Weights of a small contrastive audio-text model: text encoder norm rmsnorm, 14000 steps.
Rows from block 4 of the text encoder of a small contrastive audio-text model, named by matrix and row number. Rows with one number belong to one neuron. Each number is 128 + 32 x the weight over its row's rms, rounded and kept within 0 to 255. All counts start at 0.
Before each neuron's rows are labels from the 100 texts, of 14848, where the neuron reaches its highest value: "fires on" is the input token at the peak. Only what is clearly more common there than usual is listed. The data: short read English sentences (LibriTTS-R).
# fc1: MLP up (text_encoder.blocks.4.mlp.fc1.weight, 512x128), inputs 0-127
# fc2: MLP down (text_encoder.blocks.4.mlp.fc2.weight, 128x512, transposed), outputs 0-127

fires on: "all"; "a"; "i"
fc1.209 [107 104 146 158 103 131 128  97 118 111 171  99  79  98  86  91 132 150 169 147 142 121  78  80 156  82 145 161 142  78 132 131 130 120 149 125  36 167 130 114 105 182  88 220 116 173 152 131 140 117 113  90 181 126 122 148 141 128 106 162  70  97 113  66 148  66 130 142 125 115 107 123  59 101 155 130 141 128 115 162 136  86  92 117 105 135 122 118 120 186 101 123 198 143 138 114 137 116 121 104 150 135  92 176 137 130  77 114  83 203 170 139 164 132 133  83 152 120 152 132 192 147 135 184 109 108 151  68]
fc2.209 [169 162 146 172 179 181 165  86 107 114 141 117 139 147 147 115 143  86 169 122  97  54 101 128 201 132 149 145 122 106 138 144 145 141 110 132 135  78 144 169 128  65  86 101 134 169 152 103 127 142 187 137  83 152 157 143  82 126 124 152 136  96 157 158 139 113 130 160 157  93 166 156 134 149 139 102 134 119 138  84 141  82 102 130 107 121 132 158 157  97 119  83 176  63 179 153 139  99 176 142 126 141 188 175 154 139 133 199 135 139 129 109 126 112 183  87 119 112 106 218 149 152 142  42 121  74  94 141]

fires on: "i"
fc1.222 [118  82 112 133 144 151 113 121 205 188 136 122 130  83  66 110  93 216 134 101  92 114 155 110  94 127 169 112  98 111 174 129 163  76 122 136 177  57 123 119 142  61 124 130 131 110 143 161 145 149 114 180  71  72 133 114 103  59 141 109 127 104 150 100 175 150 105 103 133 129 158 169 166 134 136 136 111 160 119 160 179  98 138 133 155 143 189 107  99  95 137 187 128 171  99 116 127 133 169 148  98 161 150 114 119 134  85 138 136  72 143  91 137 140 131 149 143 126 163 137 135 126 141 194 210 127  63 137]
fc2.222 [ 64 137 175 120 158 146 146  72 142 161 126 167 162 149 154 111 129 143 142  39 126 165  98 148 174  54 115  79 148 115 121  99 115 189 127 133 137 123 101 168 130 157  89 141  62 156 137  64 140 128 135 168 128 136 146 126 155 151 116 119 147 108 180 144 159 198 138 182 123 130 107 112 157 111  83 128 149 184  95 131 165 129 109 130 106 135 112 140 130 129 138 137 215  39 144 122 137  83  94 112 183 156 166 160 161 133 113 126 139 134 150 143  47 155 138 176 131  72 109  94 136 103 115  75 112 124 116 119]

fires on: "<end>"; "you"; "asked"; "i"
fc1.382 [ 74 131 163  82 127 141 131 179 153 187 125 179 144 146 104 141  87  91 133  94 137 143 115 110 154 125 103 186 141 106  91  75 163 128 184 104 106 148 106  66 138 120 118 114 137  87 139 138 120 124 162 170  51 119 182  77 133 140 125  96 110 143 163 148  94 156 179 116 179 111 139 159 151 120 148 130 141 133 182 131 146  99 146 120 162 108 112 132  90 116 150 111  99 155 202 135 127 115 134 132  65 124 177 120 119 157 130 125 132 143 104 112 155  98  76 184  11 149 155 176  72  75 123 122 174 102 132  87]
fc2.382 [134 110 159 121 139 119 140 166 155 181 100 137 175 119  89 145 141 158  85 143 132 119  91 177 143 201  95 109 124 143  88 105 123 157 135  93 111 188 139 173  99 144 171 126 197  83 133  61  92 145 104 101 112 113 162 156 170 119 109 103 106  77 175 174 126 199 163  62 107 109 141 135 134 120 170 118 152 125 120 134 132 127 160  89 173 163 177 153 132  81 114 136 111 121 141  82  62 168 122 166  67 139 152 181 135 105 137 146 126 150  89  89  84 157 134 119  88 150  85  98 134 100  77 102  90 191 143 135]

fires on: "said"; "say"
fc1.446 [124 109 175 179 142 108  81 127 158  93  84 112 157  92 123 202 132 123 201  91 123  78 113 173 107 142 148 146 197 140  76 132 148 106 134  91 115 129 132 124  61 150  77  66 112 149 138 127  89 126 151 130  81 176 165 130 161 131 126 137 130 112 166 180 142  87 136 197 171 158  91 165  98 148 128 186 127 115 121  72 125 110 186  92 127  94 132 153 138 154 123 156 132 134 167  58  93  63 156 122 132 110 131 174 119 127 134 118 162 115 166 126 119 141 131  80 147 103 154 115 104 115 209  95 123 107 148  83]
fc2.446 [139 171 117 124 153 133 156 122 151  91 115 112 133 131 136 107 116 138 110 159  93 143 165  91 149 126 158 133 203 157  93 148 140 100 107 115 141  91 120 122 111 125 108 100 142  85 204 122 136 123 177 121 125  83 164 126 112  98 148 206 185 115 132  95 181 119  62 172 108 115 184  87 175 106 102 116 155 144 117 118 147  82 160  86 160 140  82 120 149  78 190 180 132 116 114 118 141 127 128 150  85 155 186  61 121 160 123 144 106 135 162 187 164 147 128 214 105 199  86 136 134  64 105 155 157 134 103 132]

fires on: "i"
fc1.370 [138 131 143 154 143 151 118 139 106 103 136 142 107 192  64 139 135 110 159 106 129 123 149 110 187 169 165 121 108 138 138 121 132 127 158 128 132 144  81 120 132 203  94 150 132 141 145 105 188 123 139 127 164 166 124  83  73  46 112 104 128 151 118 128  93 160  83 143 138 155 141 145 109 118 140 160  76 153 125 148 189 152 100  60 142 127 153  63 201 156  93 127 139 125 121 170 156  78 156 119 105 147 139 139 154 181 185 122  95 153 151  63 156 134 136  80 125 164 185  65 160 165 104  97 160 145  44 136]
fc2.370 [195 141 123  96 145 176 180  83 174 142  75  96 104 113 137 140 114 130  85  97 152  84 126 155 135 144 129  99 191  93 109 135 168 180  98  81 139 125 117 131  99 127 112 125 132 152 151  75 148 167 132 156 109 124 105 165 134 100  73 142 124 116 130 109 141 122 100 148 137 134 165 168  54 122 132 105 133 133 115 118 207 109  96 104 146 132 139 155 179 210 126 126 164 113 169 109 136 132 162 119  76 108 123 187  72 151 115 172 150 155 101  86  94  99  62  90 111 116  75 139 189 209 121 163 110 148 152 157]

fires on: "said"; "say"
fc1.290 [124 167 135 117  56  89 109 119 183 127 165 125  92 166  84 167 176 111 125 148 187 119 137 129 182 150 103 105 155  81 117 131 178 127 116  92  97 136 170 155  62  80 121 133 176 131  47 162  84 114 101 145 155 135 178 151 102 106 118 166 154 127 111 118 147 125 129 161 130 144 135  95 109 131 104 106  91 195 141 173 155 121 100 174 108 212 183 103 160 141  92 188 101 186 155  96 140 121  98  87 109 175 175 153 118 141 140 136 131  88 153  88 117 134 118  69 126 123 182 130 103 137 133 156  95 110 154 148]
fc2.290 [102 116 116 149  83 107  81 161 134 158 162  80 147  77 149  98 157  83 135  94 134 128 134 108 122 140  88 111  68 166 158 135 174  92 114 124 136  88 115 166  78 157 107 126 142 201 102 111 142 122 121 141 168 105 111  98 107 119 160 115 162 172  50 136 134 160 109 200 167 101 131 140 177 106 109 120 146 108  71 166 130 150 176 180 167 158  67 135 101  76  95 132  97 117 225 178 154 141 109 136 218 142 167 118 144 149 158  91 136  82 110 147 125 107 137  87 154 125 143 120  97 166 125 126 137 117 146 145]

fires on: "i"; "perfectly"
fc1.258 [156 169 144 146 129 117 160 120 171 110 169 162 171 147 153 158 123 122 206  80  87 103 152 134 137 166 159  61 113  77 123 163 125  84  48 102 184 154 121  97 144 126 178 129 113 130 108 129  97 163 120  70 193  72 123  94 109 184  82 125  83 122 119 129 153 109 149 145 144 107 111 129 146 125 170 138 125 141 124 150  87  91 150 118 125 148 198 102  97 161 207 174 132 122  97 135 162 138 139 130 165 141  91 130  75 125 129 121 134 153  95  95 139 116 163 126 119 157 102 183 171 195 115 175 159 151 177 163]
fc2.258 [136  89 138 161 124 113  82 145  75 117 130 171 124 142 118 115 170 151  95 114 212 178  96 105  69 146 125  89  89 175 152  77 148 148  92 136 116 148 151 138 165 105 159 134 104  86 114  80 216 124 121  68 122 153 177 132  79  84  82 186 127 213 111 105 138  83 108 116 103 128 119  98 121 136 126 124 177  76 165 146 163 146 106 112 141 202 114 163 100  98  66 142 165 113  96 120 110 156 115 118 119 148 111 196 176 121 135 124 150 151 115 106 109 121 104 125 186 101 126 128 119 137  82 114 153 156 135  88]

fires on: "i"
fc1.211 [ 93 211 153 163 102 118 165 141 126  92 147 142 137 202 151 111 113 133 122 111 108 116 114 152 125  76 144 183  75 119 147 123  47 118 112 150 115 129 157 107  92 119 120 100 156 127 179 108 120 158 121 160 129 121 130 154  80 144 166 180 132 130 120 100 130 122 141  85 154  74 112 198 151 113 146 170 112 123 119 119  97 182 109 110 110 175  68 169 130 145 110  97 120 149 195 103 126 119 121  50 105 110 137  98  93 126 155 123  70 104  96 127  91  99 141  83  69 148 150 139 141 135 142  74 184  94 122  35]
fc2.211 [134  80 134 156 163 150 101 126 137 151 150 136 112 134 110 117 135 131 193  92 111 115 165 182 159 134 168 149 113  96 155 102 132 155 138  83 197 105 129 164 211 131 161  88 156  96 130 156 121 126  73 132 140 142 120 108 139 120 185  78 148 123 142 147 142 169 181 157 196 129 127 138 133 147 103 128 170 168 150 117 171 124 138 132 106 107 176 177 114 119 154  73 161  97 131 140 104 134  78 224 230 181  93 137 140 155 141 181 144 119 142  84 124 158 104 133 174  80 138 110 108 101 115  79  84 155 127 138]

fires on: "said"; "<end>"; "sylvia"; "yourself"
fc1.259 [155 125 141 109 100 146  96 134 178 166 180 126 123  89 123 117 190  63 102 124 112 168 150 126 180 112 120 170 129 154 104  85 166  91 149 120 172 166 158 148  68 134 176 171 168 139  96 146 131 107 101 161 214 107 139 142 104 109 111 121 157 141 137 183 174 116 140 102 113 127  93 109 152  96 142 142 141 119 150 143 183 101 103 121  95 181 117 107 167 129 117 110 150 171 170  71  91 170 119  75 149 146 147  97 165 118 125 108  98 206 155 104 126 104 118  78 104 196 149 109  72 178 135 124 149  91  59 127]
fc2.259 [134 140 139 129 137 133 120  59 145 125  98  64 109 134  81 137 170  91  81 101 116 131 117 163 178 175 108  95 203 167 106 149 164  90 103 101 116 146 112 144 128 135 129  92  84 132  94 127 122 191 115 184 128  88  97 107 144 177 157 115 139 110 108 117 150 159 169 174 136 117 123 111  95  95 131 119 183 133 202 101 155  95 147  99 141 121  76  74 127 145 156 132 184 133 112 130 137 154 171 169 182 127 145  83 106 158 153  81 150  89 142 102 128  83 154  92 212 107 149 185 136 186 145 168 161  83 132 156]

fires on: "here"
fc1.454 [142 148 175 144 134 137  97 102 100 126 161 145 224  65 130 190 100  88 130 149  90 150 117 130  94 160 129 108  77  67 101 143 127 173 164 121 118  65 181 136 119 180 131 127 146  86 135 163  93 139 160 143  95 104 136 133 160  83  98 111 176 192 144 131 153 161 135 108  72 136 128  35 102  91  99  98 105 151 145  97 103 105  98 196  77  84 146 120 147 128 126 151 158 126  73 103 154 147 155 129 111  81 198 154 130 155 143 145 137 134 144 100 132 159 101 184 104 141  88 125  95 103 148 116 118  99 126 110]
fc2.454 [134 164 132 184 175 168 112 181  96 126 128 132 163 101 127 189 100  71 153  95  69 120 184 144 117  89 128 189 106 148  99  96 119 105 141  65 173 163 100  98 188 141 156 144 187 105 119 180 204 108  96 107 114 148 125 111 103 148 140 151 172  76 144 133 143 166 177 129 151 113 139 119 156 138 108  96  99 179  97 140 149  89 147 118 134 125 140 107 134 154 136 102 163 113 167 190 126 181 104 171 122 165  95  76 132 102  52 105 106 128 123 170 152 102  90 171 112 126 165 116 116 120 111 164 112 155 147  68]

fires on: "<end>"; "i"
fc1.488 [126 140 177 139  80 151 127 149 109 131 153 120 104 141 139 124 122 168 175 130 108 146 178 109 103 143 108 119 123  84 100 104 195 136 102 197 150 144 125 139 138 160 108 125 107 113 192 111 194  66 150 183 146 110 125  78  54 133 171 120 100 141 120 192 173  92  96 171 198  85 123 124  83  54 139 125 103 167 158 145 144 151 112 131 114 147 191 197 100 140 110 181 109 115 112  95 156  99 101 150 118 126 160  84 124  79 127 157 136 131 131  68 104 124  77  99  88 113 145 173  84 105  92 113 151 148 140 131]
fc2.488 [155 152  94 119 111 174 157 155 178 164 131 108 105  89  98 178 144 159 107 146 143 134 110 140 104 114 114 132 144 135 128  63 155 122 102 139 168 167  93 112 120 205 158 149  59 139 149  73 159 101 101 104 131 100 152 116 141 104 132 147 106 135  65 141  86 164 155 138 136 174 116 105 101 106 176  60 159 132 148 110 111 125  93 112 147  98  67  89 127 126 105 139 138 139 142  93 175 124 135 195 127 126 168 141 155 135 115 172 181  58 105  85 205 121 131 149  71 197  97  69 150 175 135  89 154 172 145 125]

fires on: "all"
fc1.240 [ 80 146 122 130 111  77 129 131  97  95 121 132 120 112  96 121  29 109 113 107  72 155  30 137  94 118 117 101 152 143 187 150 137 136 100  77 148 163 100 127 128 107 130 154 157 118 144 123 126 140 113 128 109 107 120 128 109 126 194 127 145 156 192 166 124 108 137 114 137  85  92 108 106 126 130 113  81 180 135 148 103 121 156 130 110 110 152 130 177 174 109  89 114 131 121 118 165 108 168 136 139 141  49 136 114 142 124 109  80 122 212 131 191 180 148  80 102 206 190  85 151 133 152  89 184 155 102 157]
fc2.240 [237  86 126  91  81  87 115 118  97 115  93 141  97 120 114 156 115 146  99 107 142  74 108 140 159 120 114 111 138 160 200 139 157 195 109  88 130 135 127 171 121 117 182 121  89 108 183 159 190 175  58 103 127 156 118 157 190 149 134 116  85 107 122 117  76 160 148 123 129  82 138 148 108 153 152 118 168 107 134 106 162 116 115 122 101 162  90 152 136 123 166 180 144  96 149 125  82 127  70 149  85 131 198 171  99 160 141 177 106  96 109 121 135 124  88 108 142 124  95 105 181 107  78 100 142 162 124 160]

fires on: "quite"
fc1.164 [ 79 126 147 156 127 159 108 119 111 149 147 137  92 141 134 128  86 114 115 107 142 175  57  91 190 125 134 125 137 179  76 117 139 148  66  93 170 145 151 141 198  64 151 137 118 157 112  88 170  85 116 164 161 100 168 147 135 106 133 117  99  99 103 193 139 142 144 151  92  86  92 132 158 105 131 143 204 157  69 135 121  72  90 124 161 103 219 124 120  86  85 116 110 106 138 125 152  48 102 117  68 135  97 113 146  82 137 152 133 121 162  96 128 117 147 110 137 145 141 100  79 109 126 184 113 104 170 136]
fc2.164 [120 104 120 150 114 101 124 150 129 109 173 126 143  79 116 151 120 120  64  84 112  73 126 113 138 118 154 122 141 111 132 114 113 100 103  69 126 105 153 127 104  69  62 197 150  95 118 166  63 186 126 103 160 119 155 144 134 138 169 164  94 135 142  53 119 147 116  95 133  86 145 123 104 131 150 107  78 135 180 146  96 199 184 171 193 156 111  96 144 132  72 124 120 130 106 149 190  95  58  88 111 109 105 142 128  62 179 143 103 141 132 149 158 128 145  92 112 128 156 207 145 150 160 139 110 164 151  93]

fires on: "not"; "night"
fc1.119 [ 93 167 106  94 115 112 159 167 163 125  61 160 111 190 144 125 103 121 156 115 153 139 126 205 155 192 163 175  81 144 119 168  85 130 131 149 130 156 108  91 135 138 140 145 163 124  75 120  81 169 147 136 128  57 220  76  91 150  77 133 151 161 102 122 131 134 140 142 149 150 144 134 184 117 173 137 113 113 165 102 174 117 149 110 105 173 127 129  80 187 169 103 168 134 132  83 108 148 155 134 123 144 189 121 118  78  87 117 153 135 142 139 121 146  87  98 187 165 121 177 166 102  63 111 135 120 129 139]
fc2.119 [134 156 108 130 128 121  87 151 187 152 160 117 118 162  85  81 131 134 167 140 134 104  72 103  87 148 185 159  94 150 134 134 157 159 160 118 131 204 137 113 122 132 150 169 122 135 112  75 148 100 155 169 127 184 204 199 154 201 141 100 150 184 114 128 113 110 116 177  97 120  99 108  72 149 133 143 114 109 148 164 178 162 136 169 119 144  65 111 109 111 120 149  78 128 134 145 172  56 156 140 205 150 147 138 128 164  78  88 118  72 114 151 133 155 142 133 130 175 142 157 105 108 155 169  92 107  96 118]

fires on: "it"; "your"
fc1.36 [127 100 143  75 208 136 163 185  68 100 127  90 151  98  94 140  62 184  97 150  91 120 188 105  63 171 115 132 164 145  87 109 100 102 142 100 130 111  87  84  86 128 118 190 113  71  94 120  81 178 111 119 145  48  91 126 101 122 115  84 175  74 157 114 117  99  84 107 150 103 158 115 110  92 107 158  76 131 123 158 139 146 120 118 101 158 154 122 180  98 141 125 117 150 134 109 117  42 164 149 115 110 121 163 116  72 120 122 154 135 165 148 161 125 116 126 162 104 113 137  75 104 111 121 139 138 137 126]
fc2.36 [120 147 112 127 143  72  89  78 118 132  61 155 109 124 126 143 177 155 113 146 159 144 141  95 126  86 143 133 119 181 135 110 139  68 111 178  97 145 106 124 129 130 124  83 118 171 158 180 116 155 101 119  60 158 136 134  67 151 189 170 116 120 122 107 143 121 165  62 104 197 106 161 116 164 176 164  69 157  59 117 168 147 118 143 156 159  84 133  97 135 148 127 204 151 129 103 119  74 158  95 101 114 153 125 121 172 143  89 191 139 146 153 117 131 106 143 122 120 170 145 134 114 169 189  77  74 161 147]

fires on: "said"; "say"
fc1.78 [ 69  62 164 116  79  83 141 125 189 144 147  50 111 119  92 172 153 134 152  89 147  83 138 145 136 119 116 119 163 144 104 145 185 136 124  84 121 169 148  84 110  81 152  64  78 147 113 190 100 121 153 111 145 123 112 150 152 123 103  90 129 148 124 142 112 105  78 117 131 149  89 154  93 215  63  91 102 106 134 147 115  72 162  75  75 147 143 150 210 127 124 125 183 127 127 141 100  84 104 119 174 159 116 148 155 159 100 140 107 102 137 168 125 149 120 117  67 138 152 111 148 140 108 141 118 160 168 151]
fc2.78 [ 80 126 122 120 100 104 118  90 156 156 189  68 180 140 113  88 114 124 103 148 106 151 118  88  67  73 118  64 150 157 143 150 178  78 165 142 115  64 176 131  87  94  73 116  67 106  78 156 126 111 146  53 112 139 199 116 138 125 132 130 138 142  93 166 108 124  85 170 151 103 117 109  97 106 146 108  89 166 155 128 101 106 143 145 166  96 132 120 124  87 167 126 128 139  75 150  65  93 145 124 128 125 115  90 163 102 173 103 101 161 173 160 146  87 132  68 147 136 125 126 104 149 117 191 178 110 133 105]

fires on: "it"; "be"; "get"
fc1.122 [109  89 184 138 163 174 126 111 136 133 134 144 188 152 143 135 154  97 108  59  94 117 134 190  90 192 140 115  94 102 126 148 110 156 162 179 148 142 120 106  97 175 138 119 116  93 147 163 129 100 183 103  97  80  97 151 181 197  99 136  57  98 150 143 164 142 107 120 108  76 154 155 187 120 146 169 133 138  74  65  86 114  94 131 115 129 102 161  57 145 160 131 146  91 110 110 118 126 131 140 151 123 100 161 125 100 119 118  85 153 110 151 110 118 146 132 149  26 178 177 144 122  86 126  86 140 140 153]
fc2.122 [136 122 160  93 161 170  80 157 145 142 138  95  56 118 141 101  80 104 135  95  66 179 109 161 142 126 103  69 124 152 139 127 160  74  85  89 132 124 109 159 127 111 140 114  53  83 116 119 108 125 180 160  93 111 145 104 130 206  92 103 119 114 117 182 132 163 115 165  74 105 100 197 131 131 169 124 136 116  58 129  91  81 103 100 166 155 111 104 127  91 164 180 121 147 196 109 115 163  84  92 123  88 140 151 168  85 125 127 121 137 155 107 183 158 127 157 116 131 114 141 198 112 123 126 115 171 144  96]

fires on: "all"; "i"
fc1.368 [122 111 143 147 149 189 104 104  89 124  71 135 159 183  77 192  71 120 116 111 120  96 141 192 143 120 139 154 134 107 118 114 187 141 125 157 113 177 135 159 136 137 104 115 198 194 183  10  78 145 145 106 116 183 137 100 146 111 171 158 132 152 191 138 172 123  65 124 158 139 110 114 184 101 112 135 109 137  98 160 132  70 143 131 118 100 123 147 166 133 125 104 137  84 118 120 152 163  91 116 175 114  99 128  94  88 140 121 113 133 149 113 118 187 141 114 123 131 144 140  39 154 145 143 145 139 125 113]
fc2.368 [225  83 111  83 112 106 125  92 107 118  99 142 141 116 113 140 162 111 190 190 117 112 125 142 161 138 146  85 143 137 218 136 124 115 129 102 118 106 119 196 148 150  75 107  87 114 114 139  99 147  97 101 141 137 126  90 115 143 126  99 114  69 107  77 173 152 121 172 102  97 129 147 119 137  78  28 146  84 135 121 137 112  71  81 153 108  95 177 136 101 131 165 161  68 147  90  95 147 167  96 168 120 138 152 151 175 142 210 163 113 176 108 128 160 159 153 124 127 102 138 138 114 107 134 165 136 128 133]

fires on: "it"; "did"; "said"
fc1.404 [118 116 140 144  91 146 150 180 165 149 141 117 129 112 103 125 117 114 105 128 136 106 111 102 141 130 130 177 114 130 118 198  85 100 153 145  72 131  95  95 105  75 185 117 201 130 100 163 135 110 128 102  81 152 102 108 113 155 104 199 116  72 106 126 118  87 165 122 157 117 141 135 166 142 146 168 108 143 177 148 117 114  96  90 100 171 131 136 129 123  84 172  96  99 155 131  19 129 151 103 153  92 140 132 170 175  96  97  93 146 142 120 219  84 132 121 122  85 135 120 142 158 154 119 159 156  17 131]
fc2.404 [165 122 139 122 111 128  99  70 116 111 138 134 102 136 141  89 129  92 152 115 131 140  74  63 176 156 152 157 160 126  98 132  81  90 123 170 173 113 131 155 146 157 122 122  63 150 164 111  88 123 136 160 146 132 161 139 187 157 113  95  72 157  81 161 176 164  77 105 166 136 134 111 109 131 151  84 127  67 174  84 134 150 130  77 127 131 106 102 164 169 148 177 145 101 133 203 157 180  74 141 150 161 152 155 123 147 138 117 111  61 127  91 158 144  97 200  76 126 133 174 124  88  80 106  64 132 144 136]

fires on: "<end>"; "this"
fc1.374 [ 88 117 112  92 102 178 140 133 141 140 133 107 227 122 112  98 148  99 133 103  88 113 148 119 183 152 125 129 144  66 165 126 116 111 165 181  92 154  77 193 150  83 165 154 114 109  71 148 172 141 162 131 140 124  87  52 179 153  98 126 108 137 117 141 105  89 173  96 149  93 131 198 155 152  73 111  97 166 104  82 109 100 142 156  99 142 164 118 159 115 171 100 103 129 122  65 102 104 108 135 117 143 161 109 108 176 153  69  95 130  89 187 108 116 170 173  73 124 125 110 123 140 140 121 111 154  96 155]
fc2.374 [183 158  87 155 106 155 163  84  94 130  83 164 150 167 122 116 198 104  88 180 126 164  99 178  97 110  91 164 130 165 126 193 134 138 107 140  88 185 178 165 141 162 108 134  55 137 102 166 181  81 108 152 127 121 128  70 122 144  87 160 118 111 136 215 131 171 166 183 139 130 140 129 159 121 133 137 149  73 128 118  82 124 124 107 127 125 139 147 108 152 147 121 127 146 104 118  90 154 166 158 127 121 142 115 155 127 134 181 213  85 129  98  66  90  68 106 160 112 125 138 129 140  79 125  92 128 152 128]

fires on: "<end>"; "must"
fc1.89 [153  99  68 140 160 107 162 157 131 154  50 104 146 136 103 157 178 125 123 144 113 186 177 125 134  61 162 146 167 142 127 188  94 129 117 129 140 124 118 105  95  85  96 152 167 110 188 153 203 115 146  89  87 130 205 137  94 131 125 131 114 169 158 155 146 114 163  98 183  95  87 130  90 141 149 145 152 156 113 114 134 165 118 130  80 153 113 176 134 148 150 103  26 104 155 143 167  76 110 163  92 113  82  82 178 128 138  61 151 102  92 115 170 105 100 124  94 164 119 127 118 120 122 128 116 145 118 125]
fc2.89 [123 144  70 161 130 123 175 176 128 175 115  58 125 121 144 140 137 135 163 135 142 218 125 143 122 126 106 143 128 160 160 131 158 142  73 136 136 142 102 122 185 178  88 117 104  74 144 128 130 103 200 156  77 131 159 128 161 139 151 113  99 147 148 110 141 154 142 111 111  96  99 134 121  79 135 174 116  84 172 113  90 124 200  77 153  95 145 144 125 143 123  61 140  99 171 142  77  72 133 135  93 204 134 109 147 153 154 114 160 187 112 148 107 174 115  87 135  93 145 198  92  82  65 136 148 137 116 112]

fires on: "all"; "no"; "know"; "wonder"
fc1.114 [136 104  56 118 112 143 159  52 105  91 144 163 124 153 109 153 164 172 134  28 135 165  78 162 143 107 148 137  78 143 153 107 138 103  89 113 161 175 181 130 116 150 167 165 170 146 139  95 121 141 148  63 141 164 186 119 157 123 114 188 109 229 109 112 170  75 167 103  88 160 145 175 116 129 148  85 138 141 110 119 164 168 113 113  98 108 157 119 141 158 164 108 147 155 138 127  98 126 134 161 152 126 149 123 141 144  50 141 109 112  94 140 128 145 119 123 132 128 112 137 195  72 117  72 128 127  94 149]
fc2.114 [175 164 141 106 118 167 166 116  30 161 153 110 125 212  94  68 169 150 187 122  87  62 120 127 115 135 162 119  89 153 128  87 118  84 101  70  97 149 167 149 141 116 167 144 152  81 199 147 152 126 146 132 163  84  80 115 112 142 178 127 141 166 195 154 100  70 128 156 112 178 147 116 144 104 142 134 124 104 159  93 101 140 161 127 104  94  72 117 128 144  94 169 130 111 122  89 137 159 137 144 106 120  97 140 160 117 105 117 141 183 136 160 109 148 186 152 170  78 160 140 129 144 131 166 111 154 124 164]

fires on: "not"
fc1.422 [119 115 182 115 103 150 116  91  90 132  59 181 145 133  58 123 112 145 119 154 120 104 173 161 168 143  90 153 107 148 103 121 145 165 112 142 126 121 190  99 166 156 130  93 156  90 104 111  68 179 125  97 107 211 165 122  97 146 128 132 110 139 162 142 143 130  98 162  95 135 169 134 171 117 103 136 141 126  45 105 173  54 141  90 122 141 132 138  90 174  87 102  89 168 123 130 138 115 163 163 114 166 140 154  78 163 109 127 131 171 149 181  75 169 111  87  72 137 176 173 127 104 118 182 132  87 145 150]
fc2.422 [139 128  98  57 135 104 118 130 124 147  93 113  78 174 142 117 169 168 169 180 133 126 162 132 122 140 190 136 132 126 107 107   6 133 161 101 165 123 102 193 148 132 172 149 144 114 175 113 119 156  74 167  70 130 106 153 120  98 127 129 128 134 138 110  80 103 105 142 132 134  94 107 123 155 172 103 154 112 158  84 139 123 123 142 153  82 103 191 135  83 153 123 149 152 118 104  81 173 124  84 125 142 154 112  82 132  73 166 124 113 135 195 218 133  59 118 115 135 121  64 117 131 153 132 155 149 102 110]

fires on: "<end>"
fc1.292 [114 128 198 175 117  72 127 148  98 150 111  95  74 109 123 168  80  71 177  77 141 110 152 160 117 124 128 127 114 167 120 124 142 183  83  77 106 115 129 144 138 183 120 163 166 140 144  70 202 178 142 126  84 149 116 184 173 183 154 112 132 157 125  90 119  54 172  87 114 109 147 121 175 162 143  65 140 132  87 135 188  89 117 113 114  75 154 125  69 162 197 127 118 139 132 146 150 102  98 179 185 132  96 130 139 123 101 159 142 145 103 136 114 133 143  94 104 104 133 144 129 154  99 117 160 125 112 104]
fc2.292 [154 123 126  93 117 133 129 140 116 149 146  89 107 108 194 107 150 144 119 157 124 157 119 116 149 187 175 134 112 116 146 150 123 145  93 123 141 150 128 190 183 163 155 109 126 180  86  87 142  92 158  99 128 134 124  87 147 166  95 154  70  79 137 103 131 165 132 122 143  87 191 152 175 154 101  63 154  89 128 152 149 168 100  82  93 118 166 131  82  68 174 139 148 160  91 137 168 136 174  90 145 142  85 138 162 127 104 182  84  90 102 125 108 139 122 114  79 181  34 115 142  65  65 164 111 120 135 137]

fires on: "it"; "you"
fc1.467 [146 143 146 157 159  75 123  85  52 162 129 130 133 143 130  96 132  59  98 133  81 192 190  97 165 129 115 184 118 135  86 158 204 125 148 161 110  89 160  70 113 139 116  85 105 145 179 185 142 106 175 153 145 139 142 135 114 128  99 175 162  14 120 149 107  80 115  83 113 137 156 117 139 130 125 177 111 171 132 211  80  94 115  82 130 134 109 127 121  97  67  76 170 150 170  99 122 110 154 123 115 129 134 118 159 138 128 120 106 118 116 113 148 126 115 142 138 128 121  74 148 100 119 116 140 163 149 144]
fc2.467 [106  86 136 131 171 132 190  67 110 114 116 101 119 153 120 180 132 118 193 138 211  81  81 134 105 111 217 140 108 145 133 170 153 115 147 152 161 141 142 146 161 150 109  87 166 108 147  67 123 164 143 175 122 109  73 160  55 172 112  68 100 138 165 123  49 108  75 137 144 154 107 128 118 128 110 125 164 138 106 108 163  52 107 169 146 107 146 139 165 116  90 119 141  89 163 115 132 137 137 139 124 116 141 126 129 120 118 153 137 114  80 116 102 111 116 166 137 161 133 178 113 158  99  61 162 167 163 168]